Weights of a small image embedding model.
Model: 7.33M parameters, 48-pixel images, activation relu, depths [5, 5, 5], widths [256, 448, 784].
Data: trained on photos of plants, animals and fungi (iNaturalist), 77898 training examples, 22.7 epochs.
Rows from block 12 of a small image embedding model, named by matrix and row number. Rows with one number belong to one channel. Each number is 128 + 24 x the weight over its row's rms, rounded and kept within 0 to 255. All counts start at 0. After the name is the row's rms in percent of the matrix's.
After each channel's rows are labels from the 100 images, of 14976, where the channel reaches its highest value: "top examples" is what is common among them. Only what is clearly more common there than usual is listed. The data: photos of plants, animals and fungi (iNaturalist).
# convs1: grouped (4 groups) 3x3 conv (model.blocks.12.convs.1.weight, 392x98x3x3, each kernel summed), inputs within the group 0-97
# convs2: expand pointwise conv (model.blocks.12.convs.2.weight, 784x392x1x1, transposed), outputs 0-87

convs1.115 015 [108 161 141 120 124 157 124 159 118 140 103 128 123 168 105 126 154 120 136 128 163 106 176 178 117 120 152 154 125 121 132 180 125 117  77 171 121  96 125 164 116 145 153 162 130 120 141 141 166 128 115 139 124 105 136 173 133  72 130 138 155 152  95 110 130 128 121 126 126  96 171 135  92 128 149 135 127 104  88  58  94 133 163 128 121 136 137 144 119 158 125 122 130 125 140 163 162 117]
convs2.115 020 [128 124 133 128 128 166 131 128 127 124 128 127 144 128 128 127 130  96 132 126 128 128 129 128 128 127 128 148 162 126 116 147 182 122 128 146 127 130 128 137 127  78 134 126 132  45 118 173 124 114 126 130 124 127 128 126 132 145 121 115 107 131 131 164 118   7 106 103 174 126 128 143 128 122 142 128 130 180 157 129 128 154 151 124 166 210 128 129]
top examples: order Pelecaniformes

convs1.93 143 [133 132 129 147 128 164 128  74 126 129 132 128 118 143 114  91 131 130 136 133 137 130 134 128  87 142 128 127 116  41 110 130 131  45  94 147 127 134 102 151 106 135 139 132 129 128 131  98 120  93  96 135 133  84 111 126 127 119 128 135 134 151  87 136 133 128 160 128 131 121  95  41 139 133 115 128 141  93 117  85 167 126 137 133 145 138 107 133  82 136 140 157 159  93 128 136 139 134]
convs2.93 140 [128 128  13 128 128 184 133 128 128  92 126  98 128 128 142 122 128 149 110 133 147 128 127 132 143 125 144 127 128 100 131 160 128 128 141 128 127 128 128 137 126 128 123 128 107 127 110 128 127 124 121  98 128 127 128 122 121 126 129 128 129 128 130 127  89 133 130 127 134 128 128 116 199 109 128 128 129   0  78 128 128 128 110 118 127 131 128 128]
top examples: order Passeriformes

convs1.278 091 [105 118 115 117  81 105 133 100 138  80 124 114 133  96 140 133  81 123 118 107 107 122  90 122 123  87  81  85 127  77 128  98  81 134 107 134  84 108 101 120 131  86 128 143 153 103 120 127 103 120 117 118 109 125 112 107  79 125 135 128 122  73 133 128 111 140  90  73  94 131 128 119 129 140  92 118 104 128  62 125 137 111 125 128 141 104 128 144 106 118 130 104 152 103 110 130  98 113]
convs2.278 081 [128  90 139 128 125 120 127 128 128 128 129 130 128 128 139 129 128 137 169 130 130 128 136 122 131 127 130 160 110 114 129 106 128  89 127 128 132 128 128 143 163 126 129 163 118 183 130 123 118 106 128 128 125 171 180 128 128 142 124 114 122 137 120  88 128  97 137 127 129 162 132 132 116 131 128 128 109 140 136 130 128 138 128 136 134 129 106 128]
top examples: phylum Arthropoda; class Insecta

convs1.271 091 [ 71 105 124 111  57 147 142 115 138 151 136 116 115  94 127 131 104 114 119 117 120 114 120 136 126 129 150  63 124  72 128 151 108 132 107 135 132 122 127 138 124 117 128  99 138 111  99 122 130 123  88 123 103 124 101 166  71 117 119 128 126  78 131 128 125 131  86 115  80  87 135 127 129 127 113 122 111 128  66 126 144 102 126 127 117  79 121 146  93  83 125 121 130 107 105 119  81 110]
convs2.271 141 [128 127 128 128 130 126 128 128 128 141 128 132 132 128 128 128 128 128 139 128 129 128 136 137 144 128 129 137 128 183 139 118 125 128 127 120  65 132 128 131 128 127 131 128 128 128 128 127 116 131 124 143 128 170 128 129  95 132 126 128 126 172 125 127 121 128 138 134 129 128 128 106 103 128 127 128 125 127 171 128 128 129 112 119 130 128 128 128]
top examples: order Anseriformes; family: Anatidae; order Diptera

convs1.345 119 [ 95 142 124 113 151 129  96 126 143 122 131 146 127 168 141  70 109 171 129 126 121 125 118 127 127  39 135 116  82 124 125 157 126 144 133  63 128 137 106 146 128 133 146  96 130 132 119 102 130  83 128 132 127  95 138 127  90 121  81 145 126 128 132 126 123 136 125 117 125 124 118 131  87 121 131 131 136 117 126  95 132 130 124 130   9 133 130 151 128 113 126 129 134 122  98 128 131 135]
convs2.345 098 [128 104 127  71 128 128 130 128 174 130  69  51 130 128 126 128 127 129 128 128 128 128 129 144 128 128 128 129 133 128 122 128 128 126 146 106 128 127 132 129 128 128 128 127 121 255 127 126  43 132 131 138 128 133 130 103  99 114 130 127 128 112 128 126 106 126 127 193 169 129 127 105 128 115 123 128 106 128 128 118 128 120 125 129 121 126 128 128]
top examples: order Anseriformes; family: Anatidae

convs1.61 070 [132 127 117 143 150  50 128 107  96 167 147 125 147 122 130 150 176 123 130 130 141 227 138 156 103 127 127 125 137 141 143 117 119 119  85 105 113 127 128  53 139  58  94 126 133 128 129 143 132 152 125  50 110 131 127 106 110 160 134 124 131 128 150 140 119 123 156 128 112 121 126 139 133 167 126 128 135  93 128 142 121 122 130 131 147 136 135 107 139 128 124 132 139 103 128 126 125 143]
convs2.61 110 [129 127 128 128 151 128 125 128 126 142 123 128  98 128 125  72 113 128 129 128 128 128 126 125  96 128 128 128 131 134 128 126 128 159 127 141 134 129 127 135 128 138 125 120 127 127 128 159 119  38 129 138 129  49  99 156 129 128 164 128 136 129 129 128 126 127 127 128 136 128 150 127 109 132 128 128 132 149 133 129 128 129 130 129 128 107 182 128]
top examples: phylum Arthropoda; class Insecta; order Lepidoptera

convs1.172 024 [146 142 141  82 199 135 135 136 127 160 161 128 106 140 132 167 143 128 190 128 131 136 130 192 136 122 143 151 148 136 135 123 126 138 130 171 132 117 119 131 133 130 144 117 165 148 137 142 128 128 127 129 125 122 164 128 135 130 121 159 159 129 135 133 134 179 141 148 151 132 181 176 138 121 140 162 118 116  85 112 117 140 174 128 131 139 131 139  99 172 178 114 131 133 141 156 181 171]
convs2.172 023 [152 128 136 128 117 141 128 128 120 132 171 128 128 128 128 134 121  72 124 196 127 128 155 126 128 128 142 126 122 129 141 128  72 120 127 136 125 126 128 135 111 129 129 135 132 127 127 127 126 123 125 130 128  77  98 114 130  81 100 113 127 128 137 130 128 115 132 118 125 128 117 131 119 129 127 128 126 129  92 129 170 126 114  72 106 129 120 128]
top examples: order Pelecaniformes

convs1.27 091 [108 124 136 115 121 121 119 145  90 127 127 110 142  83 140 126 137  56 118 125 130 117 119 121 111 138 129 117  91 121  76 142  93 128  97 110 119 118 127 131 117 127 103 126 119 139 114 132 129 155 124  86  38 115 126  54  81 155 124 132 139  95  92 128 100 124 127 128 121 118 103 103 134 114 123 128 129  88 115 115 121 125 119 132 128 130 129  92 131  48 134  99 129 125 128  82 127 125]
convs2.27 094 [131 128 130 126 136 128 124 128 128 127 128 127 129 128  97 105 128 127  93 127 128 128 124 118  50 130 128  83 139 128 123 128 128 125 123 128 115 106 127 136 131 157 128 126 132 212 128 127 143 128 128 128  52 128 124 108 157 102 255 128 143 127 132 128 128 134 131 128 128 127 151 128  59 128 128 128 128 137 130 128 111 131 139 125 127 103 128 127]
top examples: phylum Arthropoda; class Insecta; order Lepidoptera; family: Crambidae

convs1.266 103 [118 123 116 121 101 124 118  58 175 119 106 121 129 120 100 112 119 105  62 129 119  95  72 127 107 120 116 114 114 124 108 113 109 113 147  67 132  94  93 114 132 125 128 121 152 140 130 119 122  94 127 123 104  70 105 125 119 109 139 128 128 114 141 128  78 121 112 143  94 129  90 110 119 146 119 114 123 128 121  91  85 134  92  98 129 116 122 129 110  89 121  66 161 125 102 102 117 113]
convs2.266 107 [128 130 132 133 131 128 144 128 128 135 138 127 128 128 142 128 114 130 129 128 141 128 128 127 103 125 120 123 128 128 128 128 129 111 128 128  97 214 126 117 128 103  66 124 128 132 127 128 133 109 152 120 139 132 131 117 135 128 129 112 132 131 129 127 125 123 128 128 131 134 128 128 140 126 128 128 128 128 138 129 124 103 127 143 138 131 144 128]
top examples: order Coleoptera; family: Coccinellidae

convs1.250 133 [130 120 132 120 101  96 123 119 120 111  89 118 130 126 121  87 134 131 115 129 132 130  94 122 128 157 132 152 100 124 106 132  48  75 138  87 129  72 128 133  90  95 128 124 121 124 133 113 164 124 102 120  99  91 121  76 135  83 130 128 107 101 107 128 103  87  96 123  85 121 107 101 120 127 108 113 123 128 139 117  63 116 113 115 120 120 121  83 112 135  90 119 128 127  87 138 105 139]
convs2.250 108 [144 115 127 128 128 141 129 128 142 128 121 134 130 128 127 132 127  61 123 152 147 128 128 129 139 126 128 133 128 128 128 129 144 142 141 123 122 128 130  83 132 128 128 168  94 137 128 128 124 129 196 128 172 140 127 128 128 128 127 138 128 143 130 128 128 107 122 124 159  97   0 127 134 128 133 128 128 130 124 138 140  83 135 128 153 143 128 128]
top examples: phylum Arthropoda; class Insecta; order Diptera

convs1.171 187 [114 126 104 114 129 109 103 131 127 101 151 128 105 130 132 118 130  96  70 128 143 129 111 126 134 126 129 129 152 123 130 107 123 120 130 124 133 144 123 115 111 124 129 127 130 118 131 129 111 128 115 104 108 111 113 112 132 128 113   0 124 126 135 131 131 100 132 117  99 130 130 127 146 134 157  23 125 130 127 131 134 146 125 128 132 137  54 131 123 126 107 118 130 117 121 128 126 127]
convs2.171 140 [127 129 118 128 128 128 170 128 128 114 127 129 136 128 119 128 123  87 128 127 128 128 128 125 125 128 176  39 189 128 128 130 137 120 128 128 128 135 128 132 132 137 114 128 124 128 120 126 131 128 128 128 112 170 128 129 149 107 127 129 128 129 124 127 128 129 127 141 128 120 129 130 129 150 131 128 129 128 117 130 128 132 138 127 130 147 127 127]
top examples: order Passeriformes

convs1.341 087 [111 144 135 102 166 119 170 115 137 167 120 135 112 136 137  85  93 155 121 122 123 125 139 149  71 148 163 128 131 128  60 126 122 139 111 137 101 135 164 115 113 114 115 130 202 118 121 123 105 149 124 136 108 115 154 104 148 121 129 170  95 128 145 109 137  91 152 116 158 124 117  96 157 137  96 114 152  73 119 129 108  82 141 121 130 122 126 132 124 148 133 118 123 190 106 141 170 131]
convs2.341 139 [ 47 114 137 128 128 128 121 128 128 119 128 132 123 128  60 136 103 124 129 109 129 128 129 128 134 133  95 225 129 128 128 128 128 178 124 144 139 116 124 130  18  86 128 167  43 128 128 128 128 126 129 125 128 118 122 141 130 121 114 129 168 128 129 138 111 183 128 128 129 128 138 132 129 130 128 128 128 128 132 122 128 133 128 116 118 125 128 128]
top examples: phylum Chordata; class Aves; order Anseriformes; family: Anatidae

convs1.43 099 [110 118 149 140 115  59 128 134 115 120 151 132  17 130 103 138 123 111 123 152 122 124 103 178 140 125 128 106 140 137 113 113 105 133 136 120 131 120 134  98 145 110 128 160 139 129  98 172 126  92 160  97 116 153 132 138 105 124 148 148 125 123 100 112  84  96 126 128 161 144 164 153 147 122 115 128 127 145 134 131 118 140 153 115 123 135  77  96 154 121 172 134 126  76 128  96 134 128]
convs2.43 136 [ 58 128 105 160 129 127 128 128 129 128 133 105 127 139 124 124 153 126 136 158 127 128 164 128 128 127 129 127  78 128 128 128 144 128 129 128 128 107 127  71 128 109 122 128 128 119 130 128 155 128 128 128 134 123 152 130 127 217 128 128 139 134 128 128 144 129 128 125 154 126 129 129 128  54 128 128  83 160 123 137 128 170 127 128 164 126 151 128]
top examples: order Passeriformes

convs1.90 116 [129 128 134 127 113 124 128 131 122  99  45 130 117  60 106 155 115 136 129 146 131 132 137 111 126 133 141 130 108 100 110 133  68 144 129 123 135 129 128 115 119 123 143  81 126 128  34 104 151 109 154 119 127 140 140 125 123 119  84 178 130 115 122 135 123 131 120 102 168 105 133  94 139 127 101 128 124 116 138 147  98 119 145 124  92 117 141 165 113 114 175 108 147  90 128 136  81 121]
convs2.90 090 [117 162 122 130 117 128 180 128 119 128 128 128 110 128 120  96 118 149 136 129 128 128 128 126 129 127 128 100 127 126 241 120 128 106 129 118 128 127 142 127 128 128 126 127 129 129 122  62 123 125 114 110 118 128 128 128 188  96 155 105 128 128 134 127 168 129  78 129 128 124 128 128 118 128 128 128 128 111 117 127 129 134 128 128 111 137 146 122]
top examples: class Aves; phylum Chordata; order Accipitriformes

convs1.107 051 [122  39 119 134 150 115 127 118 140 108 136 128 113  79 118 152 143 150 107 127 135 103 121 151 157  87 110  51  95 119 122 107  88 111 125 136 119  60 132  93  95 137 135 115 129 119 132 135 108 128 104  91 113 111 124 138 109 102 105 147 142 126 109 129 122 114 112 101  78 116 119 112 124 118  76 130 113 116  96 119 126 131 126 128 125 103  97  84 133 120 100  99 112 143 119  87 129 131]
convs2.107 135 [141 138 129 114 128 151 128 128 128 128 128 119 132 128 122 128 128 125 128 116  95 128 141 128 129 159 102 127 129 122 139 130 128 124 128 131 129  99 138 128 130 139 127 124 129 128 121 128 128 106 134 115 128 130 128 128 128 128 139 131 121 140 128 114 130 220 124 129  81 128 128 138 115 167 127 128 124 117  71 131 159 127 117 128 127 128 128 128]
top examples: order Pelecaniformes; family: Ardeidae

convs1.102 069 [111 105  97 134 128 101 135 121  95  89 135 128 126 105 119 128 123 124 123 124 161 110  87 172 128  94 122 104 116 111 113 107  74  99 117 154 110 149 106  90 112  88 135  61 126 117 116 132 130 128 117 101  96 110  98 143 113 119 130 130 155  84 107 119 106 106  96  92 126 118 191 119 130 104 119 125  92 121 101  92 123 125 154 128 111 121 131 118 129 187  99 130 114  86 109 127 178 131]
convs2.102 114 [107 128 128 124 135 121 163 128 128 102 127 123 129 129 126 129 128 107 132 125 128 128 132 128 116 137 128 131 127 167 129 124 139 127 128 128 143 151 127 114 128 128 129 128 129 126 126 128 170 127 107  84 122 145 127 127 128 128 126 255 124 128 152 126 127 128 128 127 128 129 128 156 132 207 117 128 129 129 128 123 160 129 127 128 130 255 118 139]
top examples: order Pelecaniformes; family: Ardeidae

convs1.223 083 [ 79 160 160 113 102 134 119 101 143 127 118 107 122 130  99 134 121 103 107 135 135 131  94 137 129 119 147 104 127 117 124 138 117 116 133 134 138 131 127 152 135 127 128 116 135 108 135 137 118 134 115 120  87 130 109 137 127 219 162 128 112 120 133 128 116 149 102  73 105 116 114 112 178 134 107 194 116 128  65  97 167 118 107 121 201 115 115 154  91  97 127 105 123 116  95 117 117 109]
convs2.223 087 [129 128 144 130 128 128 127 128 135 125 120 139 135 128 128 126 129 122 133 128 144 128 128  91 126 148 187 125 128 126 129 145 126 126 128 128 128 128 127 128 130 127 104 159 127 128 131 128 107 127 129 125 136 128 128 127 128 144  88 127 133 121 132 149  98 123 185 124 129 114 129 126 126 116 129 128 125 128 130 113 125 128 128 128 149 128 157 129]
top examples: order Coleoptera; family: Coccinellidae

convs1.380 098 [100 125 151 138 115  90 123  76 156 124 115 117 112 123 169 113 142  86  65 147 129 139 131 173 128 131 124 111 123 133 145 132 118  25 112 131 145 129 138 129  86 120 128 132  87  94 128 130 108 130 133 147 129 102 130  78 130 138 131 114  85 128 106 152 137 127 155  78  99 132 135 102 132 136 138 119 135 125 140 133  61 114 104 132 133  83 102 135 142 129 132 111 147 136 143 123 138 103]
convs2.380 102 [128 152 129 149 129 128 134 128 132 129  97 168 125 128 123 100 131 129 136 119 128 128 129   8 143 195 125 131 129 129 108 114  70 119 142 194 128 128 127 129 128 128 120 136 123 146 132 128 124 119 128 128  77 144 123 126 115 129 125 125 127 131 137 130 128 182  68 128 136 152 142 128  94 127 128 128 128 124 128 102 128 127 141 183  96 128 125 100]
top examples: class Aves; order Accipitriformes

convs1.383 123 [124 125 123 116  95 142 124 121 109  64 100 123 130 173 122 133 122 158 128 120  72 122 124 133 150 120 121  94 148 113 119 133  82 130 151 115 132 122 128 128 129 123 116 124 128  97 108 122 130 123 108 105  97 122  95 119 120 114 126 127 128 128 140 116  84  94 112 122  67 125 101 143 115 118 104  44  99  87 123  46 115 147 101 103 107 126 122 138 111 120 122 119  86 126 102 103 133  88]
convs2.383 077 [143 121 128 101 125 127 129 128 121 150 128 126  91 128 128 128 118 128  89 128 134 128 129  97 128 128 134 187 107  57 128 143 136 119 140 146 106 120 128 120 129  95 129 128  68 128 128 128 127 128 133 135 121 109 119 128 121 126 129 135 128 129 127 127 129 128 154 122 158 140 140 121 164 120 126 128 135 134 135 128  34 125 129 128 137 127 132 125]
top examples: kingdom Plantae; phylum Tracheophyta; class Pinopsida; order Pinales

convs1.138 145 [ 91 136 112 131 116 116  93 135 123  86 129 128 128 139 121 117 123  84  63 128 124 137 131 128 140 128 132 136 124 104 119 127 138 110 100 124 123 121 132 130  89 137 133 119  79 101 134 128 125 128 113 131 128 123 104 122 129  90 110  40 126 135 112 126 112  45 108  91  49 118 130 130 126 126 140  57 141 127 135 119 150 125 128 128 112 135  76 138 134 124  91 108 125 104 127 134 121 135]
convs2.138 071 [ 84  86  90 217 127 133 127 128 185 131 128  93 128 128 125 117 128 137 137 142 128 128 128 131 134 126 127  74 125 128 146 142 128 128 130  97 129 136 128 128 148 127 129  81  84 101 117 136 135 142 157 128 131 132 128 134 123 129 143 183 133 128 127  96 130 128 128 124 202 128 113 130 115 128 128 128 116 118  82 128 132  54 156 114 123 147 121 127]
top examples: class Aves; order Passeriformes

convs1.334 071 [126 127 131 112 140 153 174 119 153  91 122 127 149 159 138  90 115 149 117 134 117 127 128 149 124 161 147  98 211 130  85 108  95 118 163 138 136 125 140 133 108 127  84 130 128 112 106 130 127 131 129 117 101 130 130  90 133 134 130 162  90 128 126 100 103 131 119  88 161  94 141 158 145 130 111 127 161  65 123  74 104 173 164 147 160 110 141 136 116 136 148 127 160 130  91 130 135 153]
convs2.334 100 [142 189 132  83 147 137 131 128 128 130 145 128 131 128 135 127 127 125  73 120 122 128 130 121 143 160  63 255 119 129 143 111 128 108 133 248 129  94 127 128 128 103 128 163  59 123 100 128  88 128 126 119 128  93 130 123 128 120 128 136 128 128 128 145 128 134  68 128 137 126 140 127 133 128 129 128 129 138 128 127 139 128  29 127 132 128 128 124]
top examples: order Anseriformes; family: Anatidae

convs1.325 093 [122 173 142 109 134 167 108 100 146 102  85 125 120 135 133 130 150 140  96  78 123  99 141 214 123 133  92 149  99 130 121 179 116 104 119 117 131 150 131 193 104 141 141 124 171 189 129 130 111 113 163  82 108 138 112  94 122 125 116 153 127 128 132 186 140 106 136 111 114 126 126 135 122 139 125 121 128 124  83 113 141 152 120 122 156 105 128 108 131 120 139 146 125 134 128 124 130 164]
convs2.325 112 [144 102 146  41 132 104 128 128 150 132   0 128 128 128 120 128 128 128 128 120 128 128 130 126 133 128 154 106 128 126   0 128 127 127 138 125 128 128 127 117 130 128 141 130 113 129 127 128 128 127 165 132 127 109 128 115  11 118  85 125 128 128 130 177 122 124 127 126 134 128 128 110  86 125 128 128 140 128 125 145 120 121 114 130  78 108 124 128]
top examples: order Anseriformes; family: Anatidae

convs1.301 109 [129 135 128 108 136 140  84 131 151 127 122 127 129 183 142  79 130 163 130 138 111 132 133 131 132  18 116 132 105 127 127 167  93 151 111 100 125 142 106 135 137 130 120 114 123 147 114 106 129  77 118 114 109 118 127 121  71 127 103 139 120 128 132 150 121 162 127 130 122 113 127 137  90 131 131 101 134 128 128  84 137 139 102 104  28 134 128 148 134 122 103 126 112 131 116 129 139 135]
convs2.301 121 [186 124 132  84 128 128 129 128 162 128  58 128 128 128 127 129 128 125 128 128 127 128 129 125 128 128 130 135 129 128 112 127 158 108 144 120 127 128 131 128 129 129  82 128 118 164 129 127  99 129 142 128 128 129 135  36  16 122 128 128 128 128 128 125 114 120 127 137 174 130 128  14 118 128 128 128 128 128 110 128 128 105 108 136 118 127 106 125]
top examples: class Aves; order Anseriformes; family: Anatidae

convs1.236 128 [133 138 122 134 132 135 129 125 121 130 129 127 114 151 118 124 122 103 127 133 132  96 129 138 123 197 138 255 133 141 127 142 129 124 242 126 113 131 140 147 126 133 128 134 118 118 109 160 199 139 132 134 131 130 108 130 122 125 143 128 127 132 104 128 133 124 131 107 129 141 127 124  86 121 144 117 140 128 121 130 130 133 130 134  63 131 133 109 103 129 129 128 103 123 129 118 137 135]
convs2.236 102 [131  88 128 120 126 128 125 128 128 112 126 123 128 128  77 128  46 119 130 128 128 128  64 128 128  92 128 147 128 128  81 125 132 142 156 139 128 139 128 130 172 127 128 128  91 128 141 106 105 128 129 134 123 127 116 130 128  87 128 128 114 128 128 129 103 128 126 126 128 129  59 130 137 130 129 128 152 128 129 153 128 129 129 124 129 128 129 126]
top examples: phylum Arthropoda; class Insecta

convs1.364 124 [122 140 131 104 142 132 127 120 129  77 132 127  30 133 138 103 107 127 121 137 119 131 130 139 102 132  94 112 122 133 103 147 102  96 126 131 136 144 118 138 124 128 101 131 126 107  40 131 118 131  86 141  87  80 154 151 130 139 131 139  91 128 127 125 110 130 130  99 112 136  98 138 129 130 101 120 133 111 121 121 137 139 105 121 141 127  88 126 134 129  60 120 113 147  45 134 136 128]
convs2.364 102 [135 128 128 136 127 135 128 128 150 129  57 255 130 128 126 127 126  72 147 128 128 128 127 110 129 128 137 149 128 128  81  70 144 117 128 128 125 130 124 134  32 153 125 128 118 133  91 143 124 131 127 117 128 137 126 103  44 125 128 121 127 128 132 136 128 126 127 129 128 131 128  62 124 108 126 128 137 119 156 127 131 126  99 182 118 152  73 128]
top examples: class Aves; phylum Chordata; order Anseriformes; family: Anatidae

convs1.352 116 [117 128 121 114 136 125 124 149 126  60 123 109   6 135 123 111 125 107 151 127 137 130 126 126 134 113 118 108 108 114 130 139 115 124 124 117 128 131 113 128 162 126  89 122  93 111  41 122 117 101 122 132 121 122 143 142 103 132 121 139 120 128 127 126 101 132 122 111  58  89 116 140  96 120 120 101 131 141 111 109 146 135 146 106 129 154  74  95 134 110 108 121 153 129 122 131 119 129]
convs2.352 106 [166 128 126  61 128 134 139 128 132 128 129 138  92 128 128 138 127  66 140 122 129 128 104 127 144 128 138 140 128 121 107 111 128  95 127 133 128 114 128 135 127 129 128 128 123 128 120 131 128 133 130 128 137 130 132 103  51 122 128  86 124 128 128 128 108 127 136 128 128 115 127  88 112 111 128 128 128  73 149 111 128 135 129 178 106 129  97 129]
top examples: phylum Chordata; class Aves; order Podicipediformes; family: Podicipedidae

convs1.110 064 [139  81 116 133 144  21 124 127 141 135 124 131 118  94 117 147 129 146 140 128 126 101 116 125 182  74 125  88 129 124 123 123 102 132 131 127 121  95 131  80  56 122 134 132 137 132 127 143 102 128  67  48 121 127 151  97 124 127 100 130 129 124 126 128 122 121 124 131 110 110 126 120 136 114 124 123 116 122 133 123 116 132 128 128 108 127  86  99 131 126 129  79 106 158 129 132 127 140]
convs2.110 136 [135 149 129 109 126 150 128 128 128 128 128 116 130 128 134 128 132 124 128 128  91 128 146 129 130 128 108 131 128 125 128 130 128  77 104 133 138  51 127 129 128 127 128 125 130 128 128 107 128  76 131 128 127 127 128 127 128 136 128 123 126 145 128 108 129 198 120 128 123 127 128 129 125 133 127 128 128 126  18 130 191 127 118 128 125 140 138 129]
top examples: order Pelecaniformes; family: Ardeidae

convs1.377 143 [116 131 127 131 128 138 120  93 113  53 125 126 129 181 123 136 110 165  96 121  85 106 126 145 137 128  51  99 158 117 124 136 108  87 127 125 124 125 125 134 111 128 122 128 126 110 131 127 132 128 102 128  87 110 119 117 127 113 128 142 128 128 133 116 108 117 107 108  37 124  94 118 117 124 110  73 126  68 134  96  98 126  98 102 127 114 119 159 102 124 116 109 101 125  97 122 135 156]
convs2.377 098 [128 126 126 108 130 125 128 128 135 130 128  99 119 128 128 123  56 120  16 128 129 128 128 128 111 127 129 128 162 123 126 125 128 125 129 146 129 125 128 128 156 122 129 125 130 124 127 128 111 128 131 132 180  78 128 128 127 124 122 135 128 128 137 122 139  88 226 122 129 132 163 112 175  99 124 128 136 129 128 128  59 109 128 127 153  86 128 124]
top examples: kingdom Plantae; phylum Tracheophyta; class Pinopsida; order Pinales

convs1.217 104 [ 99 138 134 129 131 131 127 105 119 137  77 109 127 136 111 103 109 113 109 138  98 110 110 136 128 165 136 143 125 119 109 138  82  65 152  79 120 101 134 136 101 117 128 127 124  99 109 116 165 131 116 112 121  91  80 136 128 114 191 128 122 132 118 128 119  80 117 116 105 130 115 108 113 128 134 115 131 128  73 120  71 132 122 117  93 135 128  73  40 132 102 113 128 125 126 122 137 129]
convs2.217 117 [140  99 128 117 126 137 105 128 128 111  85 129 132 128 126 127 127  71 126 128 149 128 128 129 129 124 128 128 126 128  97 127 136 137 129 116 123 128 128 121 140 128 128 134 130 128 126 127 128 129 136 124 130 128 128 128 124 129 131 134  91 138 128 132 126 127 128 119 127 124  33 137 141 128 128 128 134 131 128 128 146  92 128 131 128 139 131 128]
top examples: phylum Arthropoda; class Insecta; order Diptera; family: Syrphidae

convs1.175 074 [124 110 133 136 133 110 112 152 121 120 106 128 116 117  79 129 114 119 156 128 102 121 128 122 146  79 118 126 153 116  81 114  89 122 100 109  68  80 125 127 131 122 112 127 130 126 115 129 128 128 143 131 133 102 134  95 114  60 149 127  97 117 106 115  91 129 102 107 123  90  95 148 117  97  86 123 111  84  63 122 133  93 106 128 102 120 150 135  85 107 111  74  99 124 126 114  95 138]
convs2.175 109 [138 122 128 116 120 129 127 128 122 128 127 123 128 128 151 114 124 127 126 128 128 128 128 112 126 128 138 128  99 125 127 194 127  91 128 130 128 136 167 125 117 120 128 128 143 123 128 128 128  72 128 124  83 163 124 144 127 127  94 125 128 127 133 127 132 134 131 127 129 124 137 128 128 128 125 128 163 127 193 114 127 128 125  73  70 128 143 136]
top examples: order Pelecaniformes; family: Ardeidae

convs1.125 072 [112 134  87 153 146  63 129 119 122  89 142 128 132 120 118 106 121 117 114 128 174 120  46 140 106 116 126 125 132  95 115  82 105 108 119 146 117 128 122 142  79  85 127  50 150 106 134 177 128 128 121 103 124 116 106  83 123  95 141 122 154 106  75 112 121 122 114 112 124 116 179 115 129 124 125 119 120 117 103 130 144 149 106 128 125 159 129 127 141 137 102 137 121 122 142 127 156 142]
convs2.125 104 [128 112 123 127 128 131 168 128 128 129 128 128 129 129 126 117 130 128 134 123 128 128 147 125 125 128 128 125 130 127 126 111 130 123 126 128 145 128 127 128 127 128 130 123 118 158 123 148 146 126  80 126 128 138 128 127 129 134 128 233 121 129 153  65 127 134 111 128 124 128 128 128 127 207 128 128 126 130 129  95 210 121 128 130 139 247 128 121]
top examples: order Pelecaniformes

convs1.237 114 [102 108 148 124  62  95 132 116 131 116 118 111  99 117 136 129  98 114 113 135  76  85 119 143 115 133 169 116 123  77 123 149 122 126 129 131 122 108 127 170 119 111 128  74 134 121  92 126 132 128 114 122 104 113 102 157 103 121 129 128 130  74 137 128 116 134  94 117  83  44 128 123 126 132 128 114 120 128  98 126 125  94 123 120 124  70 120 147  97 117 121 119 133 132 106  83  91  95]
convs2.237 154 [128 128 130 128 185 124 130 128 128 135 129 129 135 128 128 126 128 128 130 128 128 128 138 126 147 127 129 128 128 160 140 123 125 128 128 112  15 166 127 128 129 128 131 114 128 127 128 128 122 132 128 153 129 128 128  43  94 131 132 126 124 150 124 124 121  89 140 141 128  52 128 120 128 128 128 128 119 132 176 126 128  82 126 113 133 128 108 127]
top examples: order Anseriformes; family: Anatidae

convs1.359 117 [124 153 144 118 166 181 154 124 149 117 125  74 174 107 137 106 140 137 125 128 130 125 130 164 128 128 125 103 135 127 123 146 121 112 132 128 149 157 129 134 123 122  40 138 122 106  32 125 123 132 109 171 139 123 143 118 127 145 138 175  75 128 133 123 103 133 120 125 122  77 130 173 130 127 139 114 166 115 118 113 122 147 113 115 130 124 132 174 141 128 105 160 114 151 137 147 141 145]
convs2.359 120 [128 128 128 126 151 129 115 128 126 167  98 129 128 128  23 145 129 131 110 111 128 128 126 127 129 124 125 128 128 128 128 120 129 116 124 115 139 128 126 123 134 129 133 130 128 128 130 123 128 128 128 128 135 128 151 117 127 143 128 128 116 149 128 109 136 110 132 122 128 172 132 127 130 136 134 128 138 128 125 118 134 130 121 109 131 127 140 127]
top examples: class Aves; order Anseriformes; family: Anatidae